From a checkpoint of a small encoder-decoder audio transcriber.
Training: soap at rate 0.0016, 4000 steps, batches of 64.
Data: trained on short read English sentences (LibriTTS-R), 26041 training examples.
Rows from block 2 of the text decoder, named by matrix and row number. Rows with one number belong to one neuron. Each number is 500 + 40 x the weight over its row's rms, rounded and kept within 0 to 999. All counts start at 0. Numbers have three digits each. After the name is the row's rms in percent of the matrix's.
# fc1: MLP up (decoder.blocks.2.mlp.fc1.weight, 512x256), inputs 192-255
# fc2: MLP down (decoder.blocks.2.mlp.fc2.weight, 256x512, transposed), outputs 192-255
fc1.4 092:487500484426445421537449457517522517509518484451516540476499465533586527540467495465533579534503469472517482477450485460538554513510495515505462507433428524431501492482581502460512468476434505
fc1.5 096:559468527506470513537488480516537488522477501462559564521504585497627465501476453461496506455490493461509468415489538487557522506448532472465392464499562566452489500465470451509461539502499525
fc1.6 093:530432478462478511468530546527544531491483509560474530525535462537514527452541463505532514493457485494548458471464476501457441565551446517453478448489445551560506499529546466527537569530507447
fc1.7 082:480544517457429469494446532512518578500529568473537452495472586596487504518495507435503494413523433465532507527443536527530511474518551458564485518607551436506467551586458460526460494479516516
fc1.8 094:520527485513439572477414430575526534568500540507519489457494561524500521551527532445518544491479461499486485531426482519496482514576488504467447531557564516519479488445512444514518510452503522
fc1.9 084:487487490441490495492521463525498503446500518499485500509538510467463580555494504485459545471494487512496457470527538491540462511606476462518518530562460453416545490584456485476501510467440535
fc1.10 105:556431558483506507494558479502457459527524548477466330527463536509476540398372469477434495442572472461506559520522491497548487520505486518449438488473508484525489513455557500488454592441497529
fc1.11 110:499454499548525525499476482544552434526416458500527513509524533552477490527547521511526517474531447526481506495453430455506505533462513437538524489462472564424474501550462502512579514498527440
fc1.12 088:531527476544502463511532517426574480466534501453472491456542481449484514467453540429442529498491535499532450464437584542488515432542466446567492521550456431494526469533533472536416534594456562
fc1.13 088:500566429449515447525500492495495477476509512483544496440528491444459515551485510475510513452455553520510507577471462498484458521471462491617493553516557449450490512506495505491426496518512421
fc1.14 093:406570521413513449418526510525535560447462614434548460479582514498458515592498445529441538489531512474492461526532489528422491488510605500510485455553509525487511505549569491469476468514474492
fc1.15 109:478508512466408495585493501444466490456489531468525515531521543485520490557536478483556520547458431471453484459482575468523514476519437452542458538488563515473509459506526518542478496628528537
fc1.16 109:526559512512549543519538565549508563476489500514517469549492419468475543528509516493477505509473552505510467450436576469516424497534485505487484490402473550492488589514483471487502493418489564
fc1.17 101:538524459461561521475511498542518536528527497549487537520520571448491508477483507581451449499532479472561583432479494491466465453506494481459439480555539483474512489470548481430567478544504483
fc1.18 102:525533456473463490498487506539478435542520597546531373520461494472465550464514514454377556437491439528471598504424509531531457527497495493498537447507529559482519522490499474498406560496455525
fc1.19 098:505406499456477552509426558553491569486508518490527466543454564603556473473518519517546469490506531540485463524499433486534556443564462481534559520550479497463503457519575587445523477452450510
fc1.20 097:526522520467475506511512547536489476437497457487481506476539465485509485471513445509474528452588414485470467543456443520467528570490534564491499494470456526517483497503465489547450466507493524
fc1.21 102:502476504539517487553531496481404432510453517521476491469469507556480470507585455493503509475525432493481466588506504553461542500503468483528470485544525553499515469495559508497466409575513547
fc1.22 097:525553478483472497509516523530517520544533554517533499479544537519427549516405453559485492508548527571497519495540534409468505495504429555422545512503535485478516524414520524490471451530540559
fc1.23 113:449521530555423522522484471514470425498424522504474548417546569527530509532535517496528472478478467485511539513511435437497499605515534600559493421475488472556467395496521519528484515523487471
fc1.24 102:577480474466477462540547563524444452451416535439554573544519527523492588499553475478513482487522411481508537519530512553531482571431461454448457532513490482494494557481516511477516432457482524
fc1.25 106:536460539494514483510500503546497501527496504559454571511502543526495514521454431498518495454451562475605457542493485525520424528545499496501469504416537508618487475477473589507509508615496502
fc1.26 096:494469485535543511483495430502519539480537553539484474468548536464471494524468528529509510555477427517478596491505555472595546487534464503595443540544517490560515511531574505439489466436555540
fc1.27 101:521506569520466559492488548524487535514431446488553445511481584547422409423498528513516493544539510461470536511479527473518546465454445425555495508484443517471497487527511536514522489577465490
fc1.28 100:477517566514478444518570417464490526495531545544521558567562434494483515546511473460535523486546574509503524475512519451504477500530481514470489493600492545475453511500501513513564513435459490
fc1.29 110:464440501424581490580512467501475437530493478468482477488527499494524490527510492544460430496508417494444546481489493473516460518497523427565558450520595517572539508526470529423427464443506490
fc1.30 098:525494528457534490545524488520438499542433506505460480511480560501478437491491476444496464485536507467522514515420479433500442539557582551547433460441513473520499503519498566476456514398501505
fc1.31 109:487494402504539462469524519432493512615473499451492625574500483488425493536474499486535497505488519545470443486471566574471441542493479575442567472492479444458456552500582512426500507513510496
fc1.32 096:531489537470417504485442505566413512493496504486464547472518529503458479521524472482474470503496530534475476520481540466427478526536549475571501472473519473568590436493467454561477490523402466
fc1.33 110:592552512524525504546529525479527440493468517541433515553443535554486434428504513487565428435419446489457518484588486518542483481505495463520483522550485521543519544468510511431449449599515539
fc1.34 101:522465477574518629510539482497415469588467491530515527500535540543521494495470461439508531500524486535482476504479522440520487526502499480548554533538526517527535507537454529487538475511469432
fc1.35 104:533463495501463609502509512496488555460498426550501550448540471480496500517531499500501537485433528556524561564472508426566543520522479479517488546532509535471528541575489506447510500480500486
fc1.36 091:508536530518531457457559511377465523426502525494440453527522393466492439494532418502499426463522563498473528564467476436449450499481502524493489485519440493509531558524536489456458541489536496
fc1.37 083:530480431486479525552476518533442539444428504525529487585562503454574468513492413489537477417446508480456510479533491409529541472530513503526486490527459546484504476544545462542476550555514478
fc1.38 096:484523527518573542498580554546491457528524548557543543503461480484518529448527402503441528460549485484408441507480449570432540577525489483526561487564563467559417465497502455544529451461515487
fc1.39 105:491524424496462494522527503453535543450492521541508585557611505468486442477466544464491504513487465478513536562520480508557494494500465468526409513565469450522518473485525526544490463481498538
fc1.40 100:432502575479477484417515440504557457445549492510429426469482526496447530473516564478507400559521467470521538540459447490467513464480501447470477523509532498440524517559433537506498458530572486
fc1.41 098:456597545575543449596506536493542500524547557493466526476453514483483559621474506497468489503439478463478491431537529513555492523535461470412519462530529432545503507505557484474531556502490558
fc1.42 085:519464410504540535493565516531439509501474529483475505521534444497500565499425568523459487466503504549492510525545463470531416495524398493559493533531509490515525554479508530583521556492556520
fc1.43 096:503476458516447572537478520528500499427511491516442441512468530513456479564495505539544474564530438555492540471508468505532475541473510506478565508531443528563521509509488452485509515507568480
fc1.44 104:476562461482464496438464473507534501618533518489534544507479506531491508481533473500482504516478524533450516516482611511497427436489435515525452489446511554432563445535543539563484524524484504
fc1.45 097:507529538448511547469586540491512460482518525524466480552483455514574554528485472533558512491537503507458554514500526473481479450512542524441551531473523567583467541519637510575511529427510601
fc1.46 096:540497529529507513534476486490544540556561515429558513471515505514581539535478553571512453482436536481508500485459543473483465448510446461452476502459487580523477523503439593580514475470527562
fc1.47 103:513505503492498503491510513514564495463449479591562443509524474502485445429488484517438435466468458436528531554533510541438479541461454485506532495467502505543521518565474487518512537471508565
fc1.48 094:543542489514484551457501451469485525496489500447515497454485524443489539533464482497500520560441512410537487489439480457440446530542472495518409570510409529548519481497494551511471576522520439
fc1.49 112:514509491480451498426506563517555555480538432494533511507453591423561536538422509549515490515457462478530541487485510551550475462496500469474525465536536453594460572491511498542512482533530517
fc1.50 091:464521585468439504493468547488579498459494514540517566460505557501521465496471483451498598493549447450514469527576456509537621507488499470478442590435509494526474503461538481501508476515473549
fc1.51 099:463500498422476453474490481530498507493536540442482475398469509537528505484571423512535576495553534462432477511495461453500514445505416569483552429529468529471512561545524493567536469496534368
fc1.52 108:427524522495473470507460498458502508576511440468472568503460502545511475501527412417492500479509458559526479529527498567497550499457453502530537575547483563528487551560481538490519429487519472
fc1.53 095:493507474520463570506522486480528449513523433524505535422495502536508569525482506487453492576523461459537553510425426439467425522502478545422515548582487537480521439575493528429485551566520445
fc1.54 086:516594570534524620446486545524500488472521545481482544488526512527516445466522483476505493556493492483548542532505461492479445485473457545525476550568513479507514488527475468457560521504429566
fc1.55 099:454534517498534555531552538537557537506528532540490491475459492536491487552487516460474548518488479490529489452393508519506466466469467494498520485582521462484402426534513550476499502480505559
fc1.56 106:485491547511544413501424495574474509524533537463521461501461537485521505572504493434434528471481480426497507498591552445479449539530480462545534526464525433557530539497485426440486457455476579
fc1.57 096:495420560501546515485558561514471620516491510413456450519475463500442477523478441531542477483407540523432493479550516501496490475489474506476486513508505486482565560414550480531557493492488533
fc1.58 098:475480486456414501536513494467548494487494506479560482542497513505531522521486489558496483530528546499460524418560457515544457493466485489516441535504452542503517457515500562540431490555454530
fc1.59 100:542586558508565502509476500456501418451486610511558416567507470461486454467524511503415462573527489470430428478505508506404539448500490520495492488547496516501481479523504550515470571523468515
fc1.60 099:553494436391475496524499493419487512447473470502507518466534490484517480477485521533528544455407475528504523510498472484545488486552489445548458506495473536424521485517476428522492495582461498
fc1.61 094:489476488549534480493458468497424476448462554397547473495483487475457547593518499498572411529490466510571502470401530505521445511462509525499489494504595424476451487528487584484514562460497540
fc1.62 091:503519517512524441476499513591451509515485429509510520509510515446516553564471503445537446554483543455508469522542537464517479577584503528531409608427549557496480528530484466495471519471562598
fc1.63 112:562539439534504530456512510516522489567482546456575489521462438564437443462570515404495509539540506523511549541471520496447528523458472494534485500473502443518559431525504428504452427543529492
fc1.64 102:500486487513480530508491481489568474614538477522528498519529551467435501516527515506500512511468495492514503500476443518487531517532488524523457413590497463434471504545485521511495440538498481
fc1.65 095:496498500521438502527545457488512494467597494483499504433533504476491553460453513501524486462517491456433482515498545562464502545484439430514510506498503544510550565513547509520504528519575463
fc1.66 097:499507515550508491497491499527496533536518600581446513483471469492503520459484487577530546555428500489550506498464464516432467525486495463491455526487455472577519527503527507557565514520533582
fc1.67 114:519545528463448478503503590511589474532528498533517540493373469523496551518519390479534445500500553466547467502453466580565512521487516477506484575533595492612576523536465554490521497485584517
fc1.68 101:534485529523578446559560458477541521512537585466543417499492554507473515511503507560549495546497476563492452551451430557451502491494503527550491439510506560440510390489542579536531563447465466
fc1.69 094:451543461494498538554487503541569529469513455416545529475526542459513476497442479520500433474556541516486495476514545539486501475439441504451504487541491526587501536465525501467421535495555448
fc1.70 111:561576543486437557428514454545430508507505445521523494497521454502513528509510513427434538493433480481448478460465451489477465468518492574529541440494532442531460440497473518486587446464533546
fc1.71 104:552517551459484513427465508513556528513509584453556532491529506472408586466540425489470512546443476476447556488458552497521429502506471478515458547449546476426483475447564533501476516524466485
fc1.72 106:487540512534463460464498460486523475470512553477540494518519527450469494524536497516492470478508495466555475558453454508513477540527519601505534505562464507511488485515456549476438498536522525
fc1.73 103:490466488518479515451455512522522505516565473554497519495490448528527544575487484479461527463516482482489472471429437487501469498524501468519489481424484503571541445524569506495484428489499580
fc1.74 096:497532537584561483480485491532502544560454444497463460482478541528479478444499485477455576519410488478476550574558540493496529509524470482638506499488568508497510498520460501534519522571541530
fc1.75 115:451408518483570510520513502549429497564473495496544489492511501502483485456504532493517454479538447504459477437589547479447501541558482522496531488568525532493464530573564447490550485498469519
fc1.76 096:495535490449455578422434510469484501560501547582535454505502447497470458518535522466525513518465517490555511521439470576501466489436568475501508463515520488487501442563500453442456434542484548
fc1.77 103:527555545508449485440521512429466536520524586498559544470518488521509465504532455515546498563509557466504482489485518516475449468480433560449522534502454500501495462514500498506522479490499452
fc1.78 103:567546449567497502536512581465470458480512475449526548493539453526439514487478570492500476566520506461448556558530450493509582530508439443525445522523451430546552493526511538481484502528435487
fc1.79 102:491574481474565541530485449487531524425481465485548463517461539476525515535529535524518473584485491412518536523480560504512514505524422590558488480436532430502491580470493560448494488483511475
fc1.80 079:602446470401502563501508439509524538509510524475477524503512514505554449535549497583478550521491451522502420515521537461514505528505470565444493495556494481425583483463499422541483553500446503
fc1.81 093:483522433520497540516499522484508522525540489500519583500509474510542488566521519512474479498532503430434457470512518590430522491551545366487537507494440454494441504579497489497477475501491487
fc1.82 103:420556526498419529505534562456523546496500541485495447475515457505521421603538432515462482431460438482517477505498546582501477476526478460501466527559539508535495547503526495528518487549542510
fc1.83 098:515567505466489550573552415561529450502492469494519496550625550538541501552492486503576509466504480492511505484475568497576441489509457462506495486433473526468464525501585480433482524554482527
fc1.84 097:521517480469490459467557602442568504531612448464519480502507454484483510523449459459521558509513492474480451506456541544468562473539491467568576530479508454552561486442453554496480478451524512
fc1.85 109:509505493566421491484477477497531527489475510529591464474459532513481510461494522468506488558503493473515561458444493548474483482556462507480450424454528564501481534523458588507498577525535521
fc1.86 104:520471548488542532582568537500427525542460549478442539516507487412474530495463411552583447487485508581533527535461556530553515525502496559499452583483562519564493579582532507522516480509528541
fc1.87 096:464460528413489493479495502462411438445480470561535464559472574518467506469490502477472443444525518424446510510463425542511503523497471501564501522554500558481495543485477507436487525603564494
fc1.88 098:539450436436466556492504505492449486489523499454523545494472522474566540446512534515515493515542574563529469474512461515508555499602534476548474422505484533538491494513521476462474556569474533
fc1.89 086:508545477518513479524569490474530523457474517493500528514503524468482459480529466595496515497501495507474539457518468518484493450602455545634458472509450508505530540533499491477504520471532532
fc1.90 107:524585570496467524438451538496492599408484542494562534518488497502495504400554529513457541533480506491568495451459439529401474542513496458534549500533513514492441489488537491539495494551551533
fc1.91 102:525435533490477475456553528501596479515419502536560468497484544509507533572501565470483521552514469437514458467484567461440535521543496443541509593437476478480537473503503511511509568493479531
fc1.92 111:433522470456551517524504477501461552488519474460581400486511547547487536493432492528510447522539561529426477469518447470483532470524512493528527438538559450486431555609494522551541530587484457
fc1.93 098:480458492483574464444531453535494541437518420503545564537540518453489517534445558516446540513443511474480517485463551467482507464437474559502482480517527562487598519503534499544535552480499494
fc1.94 109:512503533482494560485528461491534464496442479455480502512516444431483475464424478488544517556512516581476527442549433455406453482527509473525516561510527498517475539509547518501559535448468555
fc1.95 105:560449578518457530556563553587522483458479466466543460584489505471478512548488515464446500458514505451509527486519549503523462577574499453439411532518528420495486501556539467521514587535481458
fc1.96 095:419526547478489560494476479483424503549499521478521427512548422537483446484519450515482502481491494484498460445590443494483528496532543477539467559506503516551510538587450577531479542514504491
fc1.97 109:460524491417477562489484536500530510533528518504594502540538502567415407539498505570583454530528465565507555473467472487522541560494489517471522484509477484529476426543528556503494504491436460
fc1.98 098:515498524531436478530490471440517538497491521502513439550436548527441474505461546535536404491446539471528474474529489445493525474528473484503536496464455481384544522565472452474521460562485512
fc1.99 094:490545434489515495512584477499543484440569535501444540461510431452507512575542475570521453543497534497510414468507452560501488446462523459525531431388472457458545476537488498509465469456524494
fc1.100 108:475417523455486567507520533469510486534495491449485449571480522513564546517495494513533575540473476517505570522518474443563506465544457558457463549509464471403503478579551506499552547513584503
fc2.4 088:470547515474518586487568462487461462521516554527517462483518497513522545463471428511532430512482486591531475508558488528497516518519438518557461429512513388487505486485433517540388557522462492
fc2.5 100:535561521558561543466459439434540424548457513528466431482463451441523446498565490480530508522519505531504517448547541429426503459535575494464444567513477487523494523471528426488532487485464464
fc2.6 092:575506592468539539488493463507557457433521504491449487551498417484469537615428491475555514502498524513554459473533509462527471481510476537517503485514435439531503509500482475501534478420530543
fc2.7 080:543486548523549486424443492489423459434480425539536510477484480449515444458488554538503564509401437454550488455476520495433456571486458457473475510456495506504561518530522531465498484539586495
fc2.8 094:452484525563500443493522505498501450509466554517482487519438434492549528506473519518403480524389563495516453492536371553443474507498496471479467454501573468474537501558443549555480533435448436
fc2.9 080:448468476622501573471487491486518528524513472477462464515461531511498482475505552518531525496463480482534467533496521571495521495527449514500498451400491498602465486444571516511514513610547503
fc2.10 103:408622514531460475510474429541519522472438496419537585459474470514503406535476507488503507498436576491509502511530564469507505459527477451514491471505520470503479473452446498529501515547555499
fc2.11 104:547551574462444541503527534473472467519459509538463473468531576531556571527556473509497450513554504494481544567492544477496441485470515545485459472527548538530524440454575551490516499504437467
fc2.12 091:448519474455496462489478471523565514548480522496533592454507533507503508491478502488553461596505527434486467542566453504448467494513488484462487469442479552495432507522447471486521434508543507
fc2.13 092:505484519481514507460457515551531583445532500444495562457493520446543463561495531548502454508481477492530498507481607524545538473554491464547496530514505512531474572508432486443501493490504511
fc2.14 101:445543472499567512479489541557494496541488439593535586483512450464571531478463529486547503444453484463507560547530507535498414607555500452535575518465584477489391432530525506496488575496594405
fc2.15 105:499560486509534501495502556543544465518463497469487512474522495544502555590495493542407434526551512477496543496596522505508464570473465481519470502546467411439455479548490431548536559511467497
fc2.16 113:508488527416538509431535514496455570503530473531560479519510568438515493470518460509542562475507461436501541493489467429495493466521457452530576498621504511452485474545464520502545483519443497
fc2.17 101:412452479526487512444567532561445533545499508524529493541546481474518444503430504536564430534506519528490482440529483466479475465562541520514488543504472507506535437430537496506526458517491510
fc2.18 101:520500543468466467445502599525490538415454525472504490448471540488545517502510469493569460521488493547484527442503472520495586559562458527509470457514504439400501523517465495518491466531542476
fc2.19 102:546526508475474517524545460497555515477519473417511518443456490551408500427515545436454603488457499476440480479451549457436445487430529437468478466550509502558449468458458544523481568473550500
fc2.20 099:500541499556467470433487503504518444564447527471503509453513548565522539535520499550491512483532508491485582504537504560509565521467501584513511491505591527521537516500505570564512496539480543
fc2.21 100:566542549491494496463486533532543498440545497497514502462572466505550531489432486559512471505482564528528564429504438532514449500553484546489518539586450494477553542544486444463539486472513444
fc2.22 093:511495568489496532451469527492550502528494486503409480529522507478524454469484530568472545570581561487533576553451519566537488527479541474508517557512520600452395540545513563497486489496462558
fc2.23 109:561467503478532531503477498510452502456552583489467444501524452464468554478517505457554533470489461515563566485515503526491513518480552530523522500470557480515595550468473521448506502533413433
fc2.24 106:474548573485488492537535500524528489582545403443468578507414544444458491532458519528450481548543475502520514443461485445468558525508575562514448542443469486549437531525462477501491524465505509
fc2.25 104:531488439468417517427518496458482475575600436460508608537493542527545483504523516516441499508570499535471512450473470473527549546492504466519515500494494449479430454512515522510602533424472496
fc2.26 098:494463559509532448501562558562466503433536561490522581444569440539483526526546524548524465412548532403503467577483455501370466470532478528516419497499465475426500494492506501555489514502566497
fc2.27 096:546570581446504494493475530467590516512545478529525482474505485545527526504530560526469453510517447623477449431474516461506510504510488414488492533464494474457502471517497507526513450520611514
fc2.28 099:468519545532474526514587444421520521527470501470465569470544488589545425435495440457449479468463467595507462495568557539433536409456590458550513543530457524522484482502506492493422565524506510
fc2.29 113:471519456477422451449471503471519479550495506558459522456538503482607550573523532485515473456450480462522544490556585546460513431538506472492512505496493551534528580605547501517533441521518514
fc2.30 100:520465498454478446439469462569550570491465491541529483438526533517498466542475487516441540513562520460509500528576476540515506450496443413581432520504538514453459480477532517507521476560487509
fc2.31 116:516602526512580511532481506520498588393552523433485499481486477467476510411460548520494528536526498512424539529497483479506505474508492515517510478523528583493518462504463504500445524472487436
fc2.32 096:501483536449391516489514517541515503495481487512517481433485527496379516541500479488544498493507449451533455514536443538499549556472477500548512531458536489451459539558443491484463500549542561
fc2.33 109:436469442493456508416447556447440549492505492615534498477471466559474468519494496567503450550465440500513545464549484491431581454483502488490508491519565555455501512542517498502533504511485514
fc2.34 105:530451437542533471449492448514537476479546491621507585474478505458453498583509460537460536525429506571440539523421568519498493499546489531495460486477512606532506504522451616474517422523429490
fc2.35 102:477466497495559492538540503504468562553555439485582513571578476526426507514500484500482471580512532439556533477526594513500486405472393531494483488446464485503474501440432468453519505422513504
fc2.36 091:502484411492492578492505482456534533612481465506510557498477548457425513486537532523534533538519409462518557488516543466530608516465508462507391531524541544502456497568462506572561496525481496
fc2.37 086:592480508481472568509497520524387499527472475519488553474504415480475565565448470543513508530523493518471485484531479482482509484497471529501457405468570424517489448486488502505544514492497497
fc2.38 100:454600475503502499506498486482542550519479546449458488541500477494446459511409513559521468478500545521536456453464508553507528482500455519493438559532547530496514490545522481460552500492578407
fc2.39 102:523518478581537458467501562563529533509519471586536451489470531530468488454537561553438423445561500547501494456494499556491538460489537437503521526504514514523563517513547519480441517500494567
fc2.40 107:530491476497487524492558509562493473499483471508467443577476482528479524503572418531468473505513559488494496517506551565487487494559512499486504516517505522479471518463477478479516619425499490
fc2.41 106:506471533443455517503465497560515449508537547533545519518491575477479566382525499550510566511474518520470485555534510511474496524441524485502504575542470425473523428509475531514447509474480475
fc2.42 087:468563491509523449501472482490501520493562510472467528496484530532471463543523432540510543509475450507441478588504453520522565522487552624487499456473546525453502533514527454479422493522431499
fc2.43 100:532575465421525501452502537483486464488536462533476541465528463496518528518479526519528539514513524541517497514500554530484504504524523467513478444520478530414432472456541440523476544507507462
fc2.44 106:457411546548507594503500506541477547496521397517561492506439519518460489518470543552539482521583543535488528489481512468514516427562543463499511587539455495545470466512532461551462451541469490
fc2.45 100:507479504499511519450530496533500472482523462475512562570546462547504471523546479473394563559512529536444433521460474603468440544576496533440448539362563479522530459437460469520504482495466464
fc2.46 103:473533498540463459435438419465526420522564478527521534430525536459458415457438503482479514509487489594492523503480499453537498482455538518442576481449519492461481396457532496479485502537550486
fc2.47 100:448425477528514523494548501419532450516523527500556472528477462522514539485488450416491517505573461600486525499547544490510532532493466542481538497506498525447519412526501592481558502542481466
fc2.48 097:516457409569459508549409404461539439435536478499585460489497447547529423463540487512507505531521537549483454526518410469482504535530463464497511486522561537520493563552464552510533454550501499
fc2.49 114:412436440472492534468511518527482529539468582593551509456483467497483495515485485481489516454475541578454502568506506482559465553429546564461486522468460443462475472459578506467478463506551470
fc2.50 086:517414481544497486546564511530514440535554455520494470547469496491526505508543503468446463526502513548482456499527525504486418543432508571449528428506481519533583536484491495507486450492548525
fc2.51 099:463488551518542511535480449461490498479455420520564460535501448482508434459539483491532466547497517593538525422513481493521436523490563468462506486445436499504506493526479460424564519462513489
fc2.52 116:425520538493470481440460506513447543490518462471589544528566402561459489528503544528520527457492555486453448570497534447507546517531503421459481468491484499459497503451573511505445545465411466
fc2.53 095:542556436463490515461431426535485507517474554588497515520453456536559512511541518465497419468497533553435491538489504549486563497487443453438494539432514511505503481502557516581526535479458465
fc2.54 087:395499494505508466546384543423493566537494515536511483480487502517442529547503445449478530561552491507466506540512448479543514542541538463443533543461475463513506506530518523497429454462482508
fc2.55 097:550481554538481478548498453531478450506459488488461517449442489460523489596588509436520500503532483455530500515478577461481532466560483447473460493482487480450495541554512458497486516401488509
fc2.56 103:422455493469475502577601461519515515517506538558474513494536441503435431471523508521513490565557527477536468524462385511495518465495533548544555545503519487548431453443465539466518470552462546
fc2.57 097:516503530520546473505556444581525393391454502511543443484530452498564553534517558523530603472542507557493554530592482508470539448544477494494497508511474549476494490505456514434508497463435500
fc2.58 102:463526531522519530463438511511455446413565486529473452556456490469473432476445603484438387522527489458513481464480567482499538461540520566538476602463504441525512583465422463480546519527496522
fc2.59 101:510465573512517435473562509415473477548480466502510476486513428377447469487555494499466495454442522472518494605496496473507511508475452531561483488524544570476524492491492444495518523468485518
fc2.60 095:510515551516603456453535467573504532471568519473543479531483511490506554517395511541508460568535473522489552535525540526437573492520500535456524469501548475492490490518498497542517452466543541
fc2.61 089:518451493495503506480498448602550587507538456538488522504486456431526481431472477480496509490548494445477473548433467546498516443536440499511503479435486514511510439425479449449579543493482510
fc2.62 079:533523524508523453479515525505551458478500543514420504516455472441462558454538420551433507502526505470516542444470482540561513464522480472497560455505559507504485450442555548453562432473497557
fc2.63 114:490441502538530444539409469466539460428451493548489509466527548501484561520488526492569483545500550603481552538594507474586474487514530538454489495512486573549514514520459516518470478497494514
fc2.64 095:520482497515434539457548510453429564480492421488504599557578450538478556425497491476470521474502445500494464492468470490499433470496569441500562514472565539516496484510485496456434509586556557
fc2.65 092:464528478447507596481529575472486533529466503597440503498476446476498471569537470582489501504481505482504471488518506521495536552537569424551521478498507431535497572563540491481502489546473466
fc2.66 094:435522547445420518570518476476500478546512491525573498492443512558545503564462544544461498562531468516555484491472484499510587522507477488495484513569571557527505484485452409399544476465534500
fc2.67 110:522525425504556480505436473435493508458522537509464495467577533546528562423530533481556507556527482556480464470525461487454519499507475559467491511533456493505491488454485485499465498468517430
fc2.68 101:459416557557452491524482546463482522465471462531484503470508487466508514482530491508442536537494484473535496577530470479525522560496441563532461510538494511457474537414473488592486488502464487
fc2.69 097:568523428502450457491520467522428525483475510547425462526463496593533482467483567438426467461481510495504485567488421473515522565538414496517527552494510485495476433570483484506517518450504467
fc2.70 109:456475504551557429555469490538514510495560493500413545466528565487561455544503403500534505501504575490545481477486506521428520439475537436451476479518453455465480484485500586531458494519502520
fc2.71 105:602517544514450502464535492473493476535486468475474463497492472447483562468495499484429531477546513529542471478500516532460487545478526569515542538460579509551531476461476524452474473459534508
fc2.72 110:500417486466502479465466559513498461576490435505510532521462524500538452522527501478453504368438506573460515461547467529449533499395480488488529544514486489517525534558510540571495429437463525
fc2.73 102:589489464504462483492528424523499493423438488464545449505485493437503461497487477479547414566461505512502516533508541472502507466573436531495554485494499583487492492491478557519555513496512487
fc2.74 098:495494525534449504493495524491442569478557480471485528585495460470499478468503525517504421431542493485477529486558538479508463420495500492511481498465502465452501459538470534519440537486418475
fc2.75 115:546497468510520487556486549453541475491474436492461507544500568512498522581427493544486433628537541477493441434423419491417496498502513451557514531499491452480427497550545549455494490517521481
fc2.76 096:561507528489499494540577504450567507480530509534497536463464485536494553526516532570541476468440544438485511448499589514533527566509440578492585483460509520494486488568464492539574546470488451
fc2.77 101:561508543476468409563452451524474562463494475542491461523517481476474473529495497542425474433439566522483510592578495523480501550512448469538492477511500446434509589443461471488493496525416484
fc2.78 101:486497507513481450502476438485498516456451448429494546481484540473505481482498507546485514475524547549523500469466459455481551500492503459482501438495517479520523445501468493544499560478447516
fc2.79 101:541408521540516485533490563516470543488514475466468492439484425446417463507493502531494552476501513471497536459402413498487492536549507493399521501529547425468520563462490481451428428475487413
fc2.80 072:484484532573510496555490561568461485459465561493526535585551465430505417490526499470483474553470427447478563441443460542499495469484615435483528553466447515490410544548482546460520475469534470
fc2.81 096:492474530447596500466493501509559435538420566459556466527488546510469489435521503498533520477491467540524517477487525451487526526555472542525433481459530476618516461489553508454537509506483474
fc2.82 101:453435522575495499428507526566519441452488467538516517534480529448497475436446492440499529494511576472536478495526516559509540464537422448476495513459448543457524490476493512532512561474482547
fc2.83 097:462489514549493495536460506493528501401519527446488466516515505478430518508491526473553536516476479497517544488517483430449559532482534470511537525519555432563497514503477404525565558479471484
fc2.84 098:523462457492580491540541495445455428498465513473482443493448530492516521492470565519521466507527537484468554552535477543548521441604515535469497479477585460513472496525536481490587524551459491
fc2.85 110:501507533493455546515491497523477458467513491460497547548523479504463484570466539508465507459494454487582530506563394446483525483435462597469551516495538445504568503464453444488510535528468449
fc2.86 108:518503592395535481470532514577583561512433521499452522471537619430536550493519500415476474524460453460468486479498491494464484461532472562400555430489442498569469467485476569511536463563474463
fc2.87 097:493564521562452537471460543504533480543440554466507530497471521496471399502478513505432514552497509531547494454532536457466507557533481567479513443496452526540492433402564478501534420477472544
fc2.88 097:460496474497453504534509469450536527478504512511392540476476494499509477511490472437610506488489413548456453459447528497435506530522495501431487530453497477464539500474523497559425412479443493
fc2.89 087:507530563531473537565432494546531465544485516489430504500476542519439515473505513507517513447524540556563472527487504424550525510510535515444473541475478464423470488521510518530418556471477396
fc2.90 099:464585496542602520606486492493544534532488447444537527451486572534540465503523521511524549496510521462492503505455454504530531427521419523511477516452507523436511453477543516523515468471423502
fc2.91 105:463468504550473443493482514478473559548546539473453496515445544507531495425542502489488462493489553515464517443479466475498480541520442493511484517444429499519509481540453476574508481468472529
fc2.92 106:501482533540491490455543500476465511508530487516460530500468472465531510480457456522518476454502481486533535505462401549520491557426464514474540426547453441483503432512536500538547410452508552
fc2.93 094:488501508564504478493483505564522456439498471476491499587480506535545472485504466565555439531526477528438514461538514536431512511461475485460503475530497445470431514564458491475523557408464499
fc2.94 105:496510521451477534563500497480482502527479495516477575526546540474491496556558600530518542447598466392454462559473513535562485464511538558475498437452559464518491474504524481472533531547498538
fc2.95 107:533576458508489494504477518544478561420450481464550445464584515467493456482505479641534525536556483437483444508474484428551486489463453530578561467382474515504520579427498513533431412507502483
fc2.96 101:511432508566471457486470514559591467491479537471487559463530496546599484536503470511587490511568543458512523501524464538585479495537483461453470507458431541578554513562518479440528443497500439
fc2.97 108:460468504575445497563432471530478504441551543536487503454541523499497502479520502476467502493484541472482437532509481499500498498442503476458428558526470512555447449432487515496510441539468575
fc2.98 099:464456462491479437506473504564510512504509469506489541475410494414568500574523492527504425565529468563500524522489531548479492449465509572550462488502539432566515497510513562541465519525508422
fc2.99 095:541548527491501413489514494492493500498453478523531494424440569513537419441501496535556505545509421533492503492525513541453473510541466488538473542509495487522581475515426481477497468508420473
fc2.100 110:453419469565572503494503501463474515482523469489474522539532524534511467496530490502508509472536527557501564561491534535506582513545533396508528517570487459519526494551511484469512497526539542